Weights of a small multi-label image tagger.
Model: 20.2M parameters, norm rmsnorm, activation gelu, patch size [4, 4].
Training: muon at rate 0.0093, 6400 steps, batches of 128.
Data: trained on photos with spoken descriptions (Open Images, Localized Narratives), 203450 training examples.
Rows from block 10 of a small multi-label image tagger, named by matrix and row number. Rows with one number belong to one neuron. Each number is 500 + 25 x the weight over its row's rms, rounded and kept within 0 to 999. All counts start at 0. Numbers have three digits each.
After each neuron's rows are labels from the 100 images, of 14976, where the neuron reaches its highest value: "responds to" is what is common among them; "patch colour" is the nearest of a few named colours to the mean colour under the peak. Only what is clearly more common there than usual is listed. The data: photos with spoken descriptions (Open Images, Localized Narratives).
# fc1: MLP up (model.blocks.10.mlp.fc1.weight, 1280x320), inputs 240-319
# fc2: MLP down (model.blocks.10.mlp.fc2.weight, 320x1280, transposed), outputs 240-319

fc1.323:502496524501477491482489508522537472477553494493522517487483505480544500457504529516500456484507500508482532463506484488518518520527486510433487477509496519483508518513500480500488523507487498511486503526487520513517513464476502461516482497
fc2.323:521461518492510524499477522476516541472483470485467501482460504471503474491517493537489482449498458504481528497480512490483462521475543438541482521475516534512527470543595499508521542498490465522510472474490516496491490504511503478502477501
responds to: text has "wall"; text has "holding"; text has "table"; text has "sitting"
patch colour: black

fc1.476:469492520516471492503498513519494519513483470480485493524499492508513442496542487548530493575465511498528455514503552557473468482512533478501497522485492490489553486502527495461519518462518529517526527526518492494494485497490516488472500453
fc2.476:533524537539504507488491468493507475510492517526518478527510464520458526505518518522489517536565469509506502453519488494491529499552497490511504497553488500505484498500522499554473456532495466460478521470487497500517528522498482519488503534
responds to: text has "table"; text has "wall"; text has "sitting"; text has "people"
patch colour: brown

fc1.340:505512487449487503546565464489480447501508499480480470514448480510539534475505474523508446497480524487547509513539508493513484508458508510477491549504495515488511512541540497450482516488528538453500503503465520493527538530495505487490532473
fc2.340:505515496498502530516493469494499498471546480506500477530484511499531533472476506489538464492530508493500500528447495510499506546481499525502496477484491478466519484487517480502486481564514516518511455495489535514511485483501513444521494500
responds to: text has "black"; text has "white"
patch colour: grey

fc1.535:477493442488493477532512505511498518527514495471495506512510519534507513476481505539513520515478493487500510483522507523475479487501474520481492477517481524510507467544470515493477534479539512511469506520517529471525512466481532467495518500
fc2.535:487496507473485463512513535506533499485488558525543479511549497495511487510511501434495533465500526510512502489468484500510517499520482474489493468511473488477480498518512496458543476474477487505520472489471514512539489528479479493490464508
responds to: text has "wearing"; text has "woman"; text has "black"
patch colour: brown

fc1.526:498544529468444498504516509519498548506510494514482544473524554485520463488497531493500511494498509482484535491491477508524471534484476493493487534473475487533525474451482506500502475467514503505486535536452512499561556488506496526492464511
fc2.526:541508505523547507503480504499503490452513483531490488515523503496517469501508482514468509535568553476525526449464483516509466535476500488462483508497478500464538479520504537505486555471494519490508468464525493508499501516518489505471470509
responds to: text has "trees"; text has "water"; text has "sky"; text has "buildings"
patch colour: grey

fc1.39:512482476515532513486480511532501495458518491465530462513512494445496496473468496508486545505518500455504522481528551521500489496506480531502535464512480512502495486481515451457557495508507476486519496518490480457526481491492521439466485498
fc2.39:551498496513489477488465524527459491513498489486506524516490481505508502501522499542542558485526497516479513515513500467533502453511502493522531477512480527480528491522477538496530473526505519513498494457499530520480473507513501508462531500
responds to: text has "sky"
patch colour: pink

fc1.328:471486502524491521478463466491490485508527457515484484534458517438490506508516497515473489504523495525493523508486466514522433525491503494504521474524513480510546505493498485496462495519497523493468552542515491491467495478502490487486486502
fc2.328:468492484492538515533474522507477518492485512452507515526464493485524523494483484506510456500519501479506498529509457514495498525498482512512487505555487499487536493519500500504511443499480495475552537568545488491470489507520480525457479521
responds to: text has "grass"; text has "people"; text has "ground"
patch colour: brown

fc1.89:504524482537514483455518493478517472519463508508507493503481530474526503559571493506525487517519497531512493469519490523514478509476516504496470516457479540541501528498479454483508502451466523520498464505463496493517474540443449476515519491
fc2.89:489491523504494504467458495500492520518529497496487514498470540533488486524447539536484464503475503520540528513483509489525473527483452502502503505499498466513491523482520505499460474545518524468503518491456519505457496491520503505480536495
responds to: text has "lights"; text has "buildings"; text has "road"
patch colour: black

fc1.487:461484519485491505500471447508493577475530506492520525484539524494517489466505499480475467451491501496490488480508511487513500488480454478508475518474482479522469468475536473501490498519491465502484525497483515486533515475529491483510482496
fc2.487:491504471494494487504514505507450484514468457474493521483498489456494467493493487531460503527480552486543488488484482489517496568494510552492484457521530462527483512544509492511531523511496517512496497520493507492513457481473506530490465470
responds to: text has "wall"
patch colour: black

fc1.93:509480477561525469507496503488533479506523482513468536463457530480508478527519472470471534544501521488508493490505472533518467492474504514499459496466513507528557472460509533488511454526458508523508481537460521492490511510513453545573477481
fc2.93:493514495464455502513507518518503482483465519525525498500454521485488445526532503495502499517478469502499503510503448541473430514465464489473467493468505521558536528510490504438488512512533521502480526458488523520476484489527516492462496492
responds to: text has "table"; text has "lights"
patch colour: brown

fc1.767:483505495526516511528514479515508501525443502524513446485470494532470482441497523546544525486550463471471529479524517495502495476476525488492526468485545505532498502487515435492477495519526467515475458539519531496512478496517476499440485517
fc2.767:467510481514495466503535490540497482548531541498509547490500517510511504465445552489475533496471540489524544504460488481515488530525501462545540476477478470481500447523460527499512522445509517495466529499490507528460531504507528517482468481
responds to: text has "sky"; text has "trees"; text has "buildings"; text has "water"
patch colour: pink; white

fc1.51:509510505510523515514525529517506512450524496526522475487490486509518512486484516498470485459531479509531542471456491519521509499547502535504473513471496485505497493489507481513503536509491478508488474520518544479496482495493504545527492500
fc2.51:543507489474502491506529535459487490538470543514525482515461482536542522484528537514491497478530506510516507515475514504519566496476514490484473500522455469493485475500491513516498510474524499530512484522462529515500513469516484480467506483
responds to: text has "wearing"; text has "smiling"; text has "woman"
patch colour: grey

fc1.224:493449485478487484483487518514474531454510497482512483470523499508515523483523465498493526527505489472448504486471479506520520467488522537482512511476489482519504517499543481503511526502515505514479526474517509525491481553461521483511490513
fc2.224:502497510478483507560519510508560475507478483523527500513498530536496494464518531522531518497546490500485455494517529484522527423506502506528517495450495548522435523489477492515523489481497482496492488512524531493542541526502531515483457485
responds to: text has "text"; text has "paper"
patch colour: white

fc1.732:509557459481519487548518491528476527431536477511509477480520470490484521493489496446501485500514560516490547481480556502512508525477509481538481450516489513483520509461515446488493496522503496494526561529508502532491474530522484525490520502
fc2.732:505508502509508471489507511475514490527473446485493487494495490531477491473514563495456497556531492517532502507483472501483483550543522506473449526437464525503512468500498548527519513452503477533508525447490511481524568555505446505483530471
responds to: text has "water"
patch colour: grey

fc1.54:472455521434511466498495513505506522502513454474489459468494497476443508499520465495508522478500482483465492515511481496445519517443486497515498500514491477526511491460543469500479492475483545495501521511533500492483513505465491520509495513
fc2.54:490497425496446495500527488491513520497515500495516491469496544500514518525503518518534550492538540520499515511521511507511486506482515503504499478483528531442437529490537523532507526505528528516474452468476487459520453448524507445479476500
responds to: text has "man"; text has "playing"; text has "guitar"
patch colour: black

fc1.18:522460543442491512490502509500554484494549512503530506515463545493527517536487534484493491448459505492494530514473540532473482503483509531487509502484515498489490501495489476510522525500528515481468473469478547469525513510518511484494504477
fc2.18:483455480524481459496510484497455519497487462510482500509507470522493501457547513524475509527488486477475493487476550491519480532553435470487505515440510512501496489501518493501493532480455485523515460478500487525502469493466500499534489469
responds to: text has "man"; text has "white"; text has "black"
patch colour: grey

fc1.138:487522474479478478511527506463477512512550469478526481521519480459476487508492465498515451525478457489443456474517512462511482555487503493509491489503524494499506519479508458519505514467502493543484518485505481540515532515508482476455496489
fc2.138:527523518511472491512499530499484581489507501522494522543543540509526490485455519494458468517533505514528546509477484489439515489460493470494507520481521467460484524526508477474505515489495482481490503485501511467495531504504546474492485496
responds to: text has "water"; text has "sky"; text has "buildings"; text has "boats"
patch colour: grey

fc1.557:512494493458473515534546512503466537486534503496503481464504494556491560503506495509483455523468535542524501464498523481508510541465517483557488558492528520505518537490526491510515491477481480476471493514562532510529512462489480472502523511
fc2.557:465506549464568490497486469490453517491477505526515535530549492503494472486491526498474503549497469464469458514506449513502478506471456525491487453472470532535526529496499499469500502532482458505540449499538478519506484496478463542480511514
responds to: text has "lights"
patch colour: black

fc1.681:516497487500458506538521453493507542522501485493503529499470499495499464514515552530534533474519487475494560473491536498528442501495498509492517508461478516492509493514476520491524508519515506514525506498521529498469490529499466477505501545
fc2.681:484485474534504520524450502510498472530480439526517526532519501539455505490508532513484508514535491488506507548539526456561524459443495496522503479483482527476496481469504512521499484470504471479465541533448497485504490560453506495505500482
responds to: text has "sky"; text has "trees"; text has "water"; text has "clouds"
patch colour: pink

fc1.210:542510532501479480542498527534500529497495539497532510498465531504504486501506503503488515489479533491527485487512543493524479495499500517480482558481515475487534471464455519528479532525463492493482475498489496445524532512492547503480511485
fc2.210:468454472531491503509478500492459552479483488542484525513514508535473492522459460503527480530462492521499461524496539509523507498507523478498517532518495478499508482547462499537469447434484518531524476525483518475489502482475525457464524490
responds to: text has "plants"
patch colour: black

fc1.647:520490506485494501453527489505480504483511525524533530500494487491509494486506486506503500554495536503534515493491479473561525485457513495475509463488507448483481481500524481513520482513544530517485498513564462478507495520496540489484512489
fc2.647:539481526490467469523476469507495517527509508544493488496460488509527515516466475543470491535489499500508455486499495501517493440452505485475473528517495543554492502463543528501448488492517499470527476546451516452482574458492507474469485499
responds to: text has "people"; text has "sitting"; text has "wall"; text has "table"
patch colour: black

fc1.83:495520493489486511495499553476549538486441499471487462484489484521497518461518512481489543483525495502476506484494485537517472459519506499537513464470477526493524517487520474528509478494491506480437495487487491513488485494504469544452486487
fc2.83:534532500535458475499518454523475489469540512546494489503484540472483479520534487490485478512446496547517513529496523483498546563457479515465513500510495507481467484483523488558479492504536493521516481465464507507522459513481512460543454474
responds to: text has "man"; text has "playing"; text has "guitar"; text has "dark"
patch colour: black

fc1.381:517457517502473479554515559504525516549502486525456468474446508484533509509502479513454467489479458441469508466496493486501531510455529478542481542537529504481493517499485478473500523528489485509500534494535529504478498542509545471503514483
fc2.381:494514462476494505501479498514480469471499542530494528494467510507458478479491508420523473466486492503471461509488488464508499501510496482469525483513491519516518550520466512499516523508531486507467500509454494510532490486531419532472436487
responds to: text has "black"; text has "white"
patch colour: grey

fc1.410:474473501512517512515547527516474498530499505503465501491456504510499510482474438522488516509514555492506540496502498488504471516502474546520448477495519531494501502497479478507504522458475472517499447498466509535479490513473504475511521430
fc2.410:469533514517537497442447524448532505467521506464489506479496501536523463507502468523473480513521506479450503499485476486475509501496496464504505504521531518505549493486539483462510522568499514467527495479540491496492551513544497520494505481
responds to: text has "black"
patch colour: black

fc1.654:508481487535484538486513531526499497478514500480494461477461501471515461451480497458472462449520489506511502494496532515476496489473516451514504534523517511502506509513507520456534473497519575509489539522482512488497537523501443542518509500
fc2.654:487465462494490548534484499488482503497478511490506530506479492505504509513498507502512521523517468493497507487584494488480506495518471513522492515544500482536482513473538516542490515521523470464480478477446507516516491498493511505473458448
responds to: text has "standing"; text has "people"; text has "sitting"; text has "table"
patch colour: grey

fc1.609:530447531494544521509506461526487436508494444454514477506490525509475481483495484459509511489526541459468494491518542499479557463522508518531469511548499474492475514497472497481467515547509520519483522468527505489529491508479502461456501467
fc2.609:512492484546465494513503527504526510502482502547452502495514438487512524529508503524495510483489528487498453473473469497464484531510481481517452477515480523519533501509567528481490514468493467474512524469506462443480491495506459472491503529
responds to: text has "plants"
patch colour: grey

fc1.79:461482495503470479495511516513487486471495470454548486497510473461575485530491466487492502506502509459504489478450464504473474521460482497486507511522479478519473501494523483481529503490494501473529470519495487540479505521485526498495445471
fc2.79:540488491511449491513506509487496448508510484518514512501513483506460502510517476485531495504517480531528506486483520432491502511500475484478520463498483476493505454531504515488485502482517488491495440490476470450464499469500485469464495471
responds to: text has "people"
patch colour: grey

fc1.722:488462492507484490499486507459481410499506509471494511519485474494501506454499564500508504519489525496498452481528474470491505504456503497498536509491490537563488512477504491545489501500506463484530519501496498492512526517530520529504537496
fc2.722:475536528501491498530436530483470514485494462521500514487504524544521486520504481503523538450480470477507533494496520456543513510482510492496499493531485495481475519498496513507482510471520475498460499482480520486488446522501500500512493509
responds to: text has "trees"; text has "sky"; text has "buildings"; text has "road"
patch colour: black

fc1.280:520505461471506471564526471500498500475448523520523460482537482521493513489542527503510482459513533486498511447487484460482517496507518487488506527504525497490550539488487478480532512476510502485464490507486512479515501495527510511490497453
fc2.280:493519480495489454520474492449495519490481493506441476499463520463513486504487512473464540496475480543491512523523477543525499458487491510522498488539470486518488493490530483509503521483490514482458486544539527474482496520474488511467470530
responds to: text has "table"
patch colour: white

fc1.628:514506507481493467472489505534537501492487523527523531502468470503490582502530492481491559528554548520487502490480507529487512521494512489494533493507501507507477522481483467473484496478477481497501471487499515555487500471494463503509505504
fc2.628:498512477486493538467488498481491456495496473479478502493518476453542476502529538518513519546458512493483500497490467565548519470489494516470478524520489508527502504478497533480487530532494488511495488541447474479498503491502512490512521500
responds to: text has "lights"; text has "buildings"
patch colour: brown; black

fc1.657:529449546481490498497499464472518501521502488512513512507480473557484512530501503464513491531481509528505474481468456513528489505534541484562479518507472490482499475508486482489487549517487528515494508523543469523529508484490462457486539512
fc2.657:500491522517502469494493505509449532491532485510509472513469520496568468484488464489453519516517491523481484505496474505537517510480504509510474488496523470499462480456472488462474514470458496491479484489511527515479532525520537510505475496
responds to: text has "sky"; text has "buildings"; text has "road"; text has "poles"
patch colour: black

fc1.457:527477477504499491512477464478477489478512472516513458471511510493481485519493548478464513483503505515450479426533472473501486472516484512463510502523505516508500464480473455457467531528483485516486512525489530542503505469501497526521536490
fc2.457:509494510488438505447508508497523487484465499483582509536480524524508509488499483516482479452505550498483500500520492551484461489492537524476509536512513510477505453511505487496484516504499531489518470539519483467485485484462474472471463523
responds to: text has "grass"; text has "plants"; text has "ground"
patch colour: grey

fc1.644:515479502507487469544494510483489518477480473503509470534500516521544486532483490498494492512506489503471497484523480506475482520536510527490482477506506448445487501544507504527498488505500515509456461529507526469487452436504492507541496497
fc2.644:515496502493465514463506493510503490533536508505513502510486452452486483509528529531525495538514544517508502519431502505505508480494482448511505523497489536487496482504486507489507552493493498519515474526482497499524526528504521476449477533
responds to: text has "people"; text has "standing"; text has "man"
patch colour: brown

fc1.5:518485527530521491539482519532488525511528503454521516537496488476517513480499556497537481488507517512492518494528512523461464524526540486524473547459491450545506520486514504491481525483484492509477547483484493522501483477518531456538508527
fc2.5:433486498515491453551511467471535495532513492517498476469523528491436482487488513489467503477493525508503497505520481481523516464491505513535504490532554533485522458561501507520468463500492497480487468522495531497471533497513461525488449463
responds to: text has "person"; text has "playing"; text has "guitar"; text has "man"
patch colour: black

fc1.41:502503499522506512500518482523495520493480542521476473497496484492503515493467533541475480512486498573518508519508468498440477516466518507453452492538493484501473512536492475439502473483523469459504451509553499463506485494490438527492556439
fc2.41:504539506480466507480513505510484514500532490474537467480489567538523468503541507489518537490532502489522502486497482516499507540516514466523519507484522517513460485471535485491504488513489491486479502558503514526496526479495495459513481515
responds to: text has "lights"
patch colour: black

fc1.472:529509490511510516509539527491470448515499488467486511540495481494493475499514483475488558480487488514500527483491458494529461469480505496532474517476495509462524445508542462483509499479528464505483536539483483457467519498432527505503489497
fc2.472:473464530519516474469499433493503504509524510497478489450551500521448523499511492493483469497498478494472459511470519502515485506521512472492459508461512499504563543496514495517504470498490512541527493487526511463506484508496498540498510501
responds to: text has "lights"
patch colour: grey

fc1.204:486477510520496483529467533524480514499493514516509520495503489483518515500531505560502488494542496504492534467516493502493495523512465535532477524497478477484523553504478475508478477479514431508509471522485494544482534515469517506540480469
fc2.204:488510515471481472485498552497523496498497520482470492477524487472532481497494508464525527505500529502491477480497513503475549459505491488524500482546436505527488463541508456527517482512481539464496482499501531524535502470472464465500497520
responds to: text has "person"; text has "holding"; text has "man"; text has "playing"
patch colour: black

fc1.559:503472509479504461479486485507480483515525461464494494552431519538482507476491502496493475494466513504498475489518493482470531481540516465483527477549497495478562504527538532504506536499482507485477519511483498515500517488466542498466478476
fc2.559:507521541495480471469563526519528513486515494532579491465464502534515534515473473489509493475571512512474473498486472511479462507545531477463461520536505517522516504495503484471535481472507467495500495495512522493477530495505490521518493473
responds to: text has "woman"; text has "wearing"
patch colour: brown

fc1.266:488506497502426499495512477506462464420520484496515495483481512476516477485512510521467536463477520463491521517528509522507508484522515466455536495517465502523485501500487508424505510471477519518503497484496519478466522513461536499493489497
fc2.266:526509462491507465491516506496510489499498493476493484548509540499452531515481479512487488494468500506510488474468520501437523559478500502515444500531551536509472505514528478489504442473505488520495473519532523514512500472482485518515494478
responds to: text has "black"
patch colour: black

fc1.405:514455526486498546462462486533513501482568514506527520506465485541522493546486507499468523491549531483497461502484517503510520501515493531515497516471499470486532504513486496512478505489458518496529548517486498464507513528472507553534510489
fc2.405:466526491502483468478519519438488481493473504519492479516494526471488521486438527485436452535477482483464506488498509518493485517501492459520473501473498451475494475509508505549496490500524475508484478509443459486503496513520508480519493476
responds to: text has "sky"; text has "buildings"; text has "lights"
patch colour: black

fc1.161:474478491491521501501500512515460522526480507460496492499522486515497486486491541504548463479522516545510511496522474471465526478508536458516520476466470486523567531497541477527528486496519498457506466480467480481479478524531479497531494498
fc2.161:454509517516462509513517481464473508522518512491501516481555517508495507485492508485469522469510526445498509501505497570488512485494474474519474538514434512482512502465540504530557474508479491508494499477503519554513442479488473484527492482
responds to: text has "man"
patch colour: black

fc1.575:501483492491501498483485467453499492516515495504515527544510511503474537525500506423540502471502532512462517516507468529481496507533465522517517520478464531513531496476463541490528472487491517510516489503509522491490510449518474540496498501
fc2.575:501508514538503482510500500494480524490497517474532496476491535532510490449532511446511475495511516480456481517527510474523501496482572510526505507523525507491540517465520498526507499493544455500488491500524498481505520513487507516504491539
responds to: text has "table"
patch colour: black

fc1.46:513491509521508497490508511503530505490481525517508509497460517470505507514517489457489504523476500563531496463519487518490465511522472477481467530489507501503512525458529503472515516472476472523498490494495505521469514531530474519518514463
fc2.46:513451513515501464493528496474558496486506479518450475511469508459519503526521543515517510503490546491524514538492455510534462485478461513494541479481487525469514585485470523481461464526512489480541472478488491523521513498499511485455491502
responds to: text has "lights"; text has "buildings"; text has "road"
patch colour: brown

fc1.219:517483507511494473472520482476477539513505485510491486517472486512470521518517441488485491522458530498490472484465529478539509548513487473507532513449502492536511457464494498506492491446521489537487504525476507494486524521463519452503438480
fc2.219:539478531488525504480505459539486538460553508451528504456504521463534489476479518535472508511552500498505491463500495499481499457497501509469498466513513506478520553470526526477437539507526464490524508491496508506518467481495499446489470478
responds to: text has "people"; text has "lights"
patch colour: black

fc1.719:493511507483537491514526461483490456493462518507507514503503513437455506514533462510485508439508520527557515467519523505508453512486453496519502472495495519504495487528507499503498479487468545536459525458491547486525490523523547478545492441
fc2.719:478474512490492497436468519522501513486503536534422480467485472491530525508488485456506453558485518490439498533502499508477459511514468526512497500522520520480501566475538447459519508487478464510528483503467489489533488475491458471521512503
responds to: text has "lights"
patch colour: black

fc1.282:491489514514458488512508479498475508484481457508536461500514508519518515523504483510506488425561490487496501449516497491537509496504516523509517487457445487497497491509524502442512533526540457474524512459498498501479504492476502508480514483
fc2.282:455536505498505526493469512509503529494482483482498520515491528500501470504517502527470500510481458509536526527509468519492526522502523504493519497492487532454509463464519534520503494485553495497457496544465511494462499528514484523494521480
responds to: text has "sky"; text has "water"
patch colour: pink

fc1.450:470479487504554477494539480534515475536495501446552505490494489500484485534513486468477511526529537488504505500500488484524441499510512485507495549495522506529477516495487532476461538509450501532507499504484496488531494452499467469510492529
fc2.450:483507501442469489532519457498505498478478543525513479515536487438505515468493494538537498500452524494518499536499504557535477510468518516480513504503533489461504500482519467502497490509515487494524490470479512513429507499491502504500498514
responds to: text has "grass"
patch colour: grey

fc1.388:490507509498487508518502501523522529465502476486518483509459464465516530530510488518451456507531510477506555477493463528484498493433494461507478497507485475510500488465493485499547542490462515446451481501489500525473483506504497534502534501
fc2.388:470491501469483462490494470474498529527525514501507488508487486495529533466536500521491489523536480474552520514434491517525480530478467500519476491522478517476492486523493485524486521498529463489479483477460521438476485539465522494478479486
responds to: text has "people"; text has "standing"; text has "sitting"; text has "holding"
patch colour: brown

fc1.142:524519494525510505501506476528508539515453491508451512507491503513523471488445488545504518477523508509516564513475551496509482487498538483502511512453503499492513466524525483475488531535508518529522479490482462474516481543518519542489510494
fc2.142:470488456478500467488509493481499450555534499458476522556535468504498515506498543463423521531516482474511493471528490500502499481526512509513518485514520494476469521518463466491497473507489491524481518472479461507523530525486461479491484468
responds to: text has "sky"; text has "trees"; text has "buildings"; text has "water"
patch colour: white; cyan

fc1.180:500478502474481532463492512482473457454458478534533512501534511493526495505522493484456511508510531445501530510480518477514510492531512463505524555502524485511487508463474486515521495453541466548479447432498454485502483518518501513460488481
fc2.180:473492513511494510467471523483500525512508507487494452516477459430496493559475528520482520474532464532507487485527502525521487475474473496521490484515516517478504522504474500543522510490493494572534516496478520515495536517473542488508493516
responds to: text has "standing"; text has "wall"; text has "persons"
patch colour: black

fc1.233:500505505479507494499532533524541482417500499501490480509458505508511516526495534511498501504492491437499497471504523498494478474509474489552497503523538497459535493502497474539444522505509536497495481522509466463519559487495480528485479511
fc2.233:512487516536482508539507507470435444525534523480527512536531521512517447506496525448473531527505489547500469537492491492559512474474499480533464512502469495533506526494501555476519496499485501501507485491500494491499512482535529488500503519
responds to: text has "people"
patch colour: black

fc1.25:450441486488517477508511475492504451469507498481513467502445495503469472484476483539524515544521555469484489512496503514503489501506481463509489469460475505488476533495486480494515548502482522514527498496517457483462518484502511507517492449
fc2.25:523535508485505494498491508492496544499492454485491490512522487468513466533515509476484492495521495502480545482496479501512508496511544510522474517448488519461486493541474510516517442496527517529483425491515529527483491503522510496511532493
responds to: text has "wearing"
patch colour: red

fc1.598:515455504517486503508470441506460482518521507492489483539478531510559510540542482494492528493502524477514517479482488500478501516490517459465544502533514528491514507504460485562511506555544508541513542493481469497527531520511536526508490464
fc2.598:476515522483469497509491487503484503500488496562500467538504477500558535546471503479437482512495467537528489489493459495505486487497502468530496475524500528479506492515453479511528471485542502507526475508520517473512495468535520496477535500
responds to: text has "people"; text has "standing"; text has "sitting"; text has "chairs"
patch colour: brown

fc1.305:558507518508508532517546505533486529535442478535504531487575526524485531497524478509486523486552505509504514538505513450502491492505436486536546508505474483540522512479517515505506490445502480524512527468509549456523524498522488474478504478
fc2.305:441512515502495458497519496542495469524506506513504506521463476520500483503493571510525479523503528479498485496520497538489546454477557504449485469498537499462503471496460540502474555490484496492474516531511472476471494473492503509462476532
responds to: text has "trees"; text has "grass"; text has "plants"
patch colour: black

fc1.188:514504509524461511508505494476470502495502485477524491458470533515476506517510501472495447464504540551491547494484506559473485486493497498539503526541518528504515496526502479505468489508514510516496491460533546574508498458499548496550482503
fc2.188:460507508506486486481509455485504522543503483467457466512539495511492472495521504505470532450499484491474540483502499513464510512499513491510485515451495541472484463501502524480499478485546505533529497497510528533515477470465478526508487483
responds to: text has "wearing"; text has "man"; text has "person"; text has "holding"
patch colour: black