config.toml
head_dim = 64
num_labels = 250
residual_init = "zero_last"
muon_scale = "original"
lr_schedule = "step"
Rows from block 12 of a small multi-label image tagger, named by matrix and row number. Rows with one number belong to one neuron. Each number is 128 + 32 x the weight over its row's rms, rounded and kept within 0 to 255. All counts start at 0. Numbers have three digits each.
After each neuron's rows are labels from the 100 images, of 14976, where the neuron reaches its highest value: "patch colour" is the nearest of a few named colours to the mean colour under the peak; "top examples" is what is common among them. Only what is clearly more common there than usual is listed. The data: photos with spoken descriptions (Open Images, Localized Narratives). In brackets: how many of the 100, against the usual share in percent.
# fc1: MLP up (model.blocks.12.mlp.fc1.weight, 1280x320), inputs 160-239
# fc2: MLP down (model.blocks.12.mlp.fc2.weight, 320x1280, transposed), outputs 160-239

fc1.207:102091108092096128124100168149093091121095179137160185125145151101131124179100105104164113094169137156157126116128095089137124153100166086108148093117124136165077090167069117051105133160137167144082089085164141137130122114132132114141129127
fc2.207:142176074149151111161156093114129108090163077075118047102186107141102080136195122126135150113117132107098097160066152148095147129156119145111099113159118152163090132077115140195135130103075109156164148108123202110113137121150118150125165122
patch colour: grey (61 vs 35)
top examples: text has "people" (43 vs 21.1)

fc1.505:118124102098128118109141113121113073104138123089114181117143113118107067085178098149148084112185098126123149159127120118160098126101119128155141122188058083159094096072143189141126135113167141087178096168169150109145099094145170109120168129
fc2.505:129136101089091156115159123149162156164183094139107137128088106095187147142122093127155124124126155113110135147207113116098106110134140069123137138087105180111136153194136157144107116119127109131175103111132097132111147120144101132125107211
patch colour: brown (64 vs 31.6); black (36 vs 13.7)
top examples: text has "lights" (47 vs 7.6); text has "people" (43 vs 21.1)

fc1.626:140115128138096097146145143179152110137141112096116112134097105189119078131151196124118130125104147082087157149144061122164119126154174102148139124156120054107166095130170115121079135116104121136140120116058175121196106085125112128103135154
fc2.626:124214115136137138119151147068129114118169135122130157142133147129141095158137127128169128124115203153151188164096116163169133186174150139194123173080106139125122134142109154122154170111090174119144126188163165074175111159145115117111134136
patch colour: grey (67 vs 35)
top examples: text has "white" (39 vs 11.8); text has "black" (35 vs 9.8)

fc1.609:133093129150148147101119154093107103184092138165101146122148129127057143091183117168156143099156125133109139087122165113064114123104109175126116093074083145137122098140170146100059123068142133075111106092201134116142073109104144112178112152
fc2.609:073157071082115149168111100161125192112126161146145170147170152134165165169096210057149088157064105135127107169163157075209143083119157166175118130095105081093168168170133095144213128155114111168131089143119118148113109145145102083120140144
patch colour: grey (68 vs 35)
top examples: text has "standing" (58 vs 23.6); text has "white" (30 vs 11.8); text has "black" (26 vs 9.8)

fc1.421:113116112161142128142141167123153114147194122138197117167148154110187135126093118131127131105152189126150156192127110143158117110172142129123146134121140172149077157108096139079092127134159114132165156204061066095095100074120172094148174130
fc2.421:128104156080124133095066112127153102085093128101113088131087115178089117108103090130144120162078077168094126088123099115077115106123070209134171121133123118127102134147078213215208189087047149117105104097170143113145162097111110081119156127
patch colour: grey (63 vs 35)
top examples: text has "standing" (54 vs 23.6); text has "persons" (26 vs 9.5)

fc1.164:132158142125086063118140104176186081095082071098135082166156131104137137146108138128104136098087139053114177118118124153111123134118118099096109159181124100106121131120108133046162078111146156100177109112106141116195188107092117169138085100
fc2.164:112122120117151121206121128056134155097131151159092155172123128171101069112173153045128106151101053125134143128116131137072094125083138165081178104100105136148114089150173110144142153165107041150102114164112111086121066182176119091145135108
patch colour: brown (61 vs 31.6)
top examples: text has "trees" (77 vs 27.2); text has "people" (43 vs 21.1); text has "grass" (38 vs 10.1); text has "road" (29 vs 8)

fc1.348:094069070145083140165110079135132130112164127115133133072097120114134139094184134124157137137089161112103189084126127125129045145099132111099152156085158127152156125137115075145140150198157089111144122127135121144169169090125153122094142153
fc2.348:191160116107133148115176131155153117154113163113133157153139050124153093114143120132140109151092185124139114161212148092140137108149212118167133183153098117151138139110121120099112133110100184102093113103125151148078144138144157102089121117
patch colour: brown (64 vs 31.6)
top examples: text has "people" (64 vs 21.1); text has "sitting" (40 vs 14.7); text has "table" (33 vs 12.8); text has "lights" (29 vs 7.6)

fc1.239:083110162123158133111139093142129123145111166123187111152074108115175184144086174158147127086173135142151126137157100161114183122090184095107121151108136072136124128105097194085163118151130158119172119064158132078135186071132126133109116107
fc2.239:159094087135099130124199077135109139127052099159093175116058143163097168084081167137065099155105175132125142138117169158145204108143120111151092131101120083117166187122166051135093132156159141118137110198104120140150119112149102168155088102
patch colour: grey (71 vs 35)
top examples: text has "water" (27 vs 8)

fc1.397:162127084129136148139122182062107148098118125099108145095135154106152060123208163151121105109119195090109125123110144150095172091151124132139138139124114208139127096107150140110060042129112147139125130115134111128147088158087122094143110138
fc2.397:085129148168150129139155121138123150109085136107145141149110146112032103112181161115158123135082095111192179111118171131169111151147122198160127168148096043107109119140075091140085137147117169135157122108190110090150144069152178153126082082
patch colour: grey (79 vs 35)
top examples: text has "table" (35 vs 12.8)

fc1.630:125147144064083071130149134133077123123137123132083085157160130147118109161064121121094148147135133152148167106167084173147100114157103123142123065167097074133133126086099072131103125118194135169124101114221160103132132086156137109144108046
fc2.630:164102134156120106144180097141176056095162128139155152141086120070164109092133098127124080101128098098145149166086182099084113101101110115060088108158127115116093155158114164121148127151083078108118121172109122128122141192120155151096153161
patch colour: brown (65 vs 31.6)
top examples: text has "people" (51 vs 21.1)

fc1.231:094099184092124138107085140094162153147134144089116133115111128111128089097149124101155127129127133129083095148186121082154112164153079191145159179126122162183069234164137103102080128150173131139107160183107148110100142097104067060107094149
fc2.231:126119088147096174135133170130096126096117138138134138104143149181103156117086146142095154196162093098202163156129150128111128140139136114110191084187133121102086100075108149096145111125111094090107114072149110195183116121091094187113078097
patch colour: grey (61 vs 35)
top examples: text has "man" (35 vs 12.2); text has "holding" (35 vs 16.1); text has "wearing" (30 vs 12.2)

fc1.627:119124209115116134120129098141183180116133094147137139096099157139107166172125117157080072071102093086128161089181100136179113135110085136139160147147130136122121152134109183112118112146107128098123120060066133144113170141130103126120128097
fc2.627:097154086139133146165122054101084102125125140096105114157158118106163080149109153087095159106102113108151126216139087144098130137125107123097077128169046147080126094082151115174155141167179150137144093217158110139121092157162161143150128126
patch colour: brown (65 vs 31.6)
top examples: text has "trees" (68 vs 27.2); text has "grass" (36 vs 10.1); text has "road" (32 vs 8)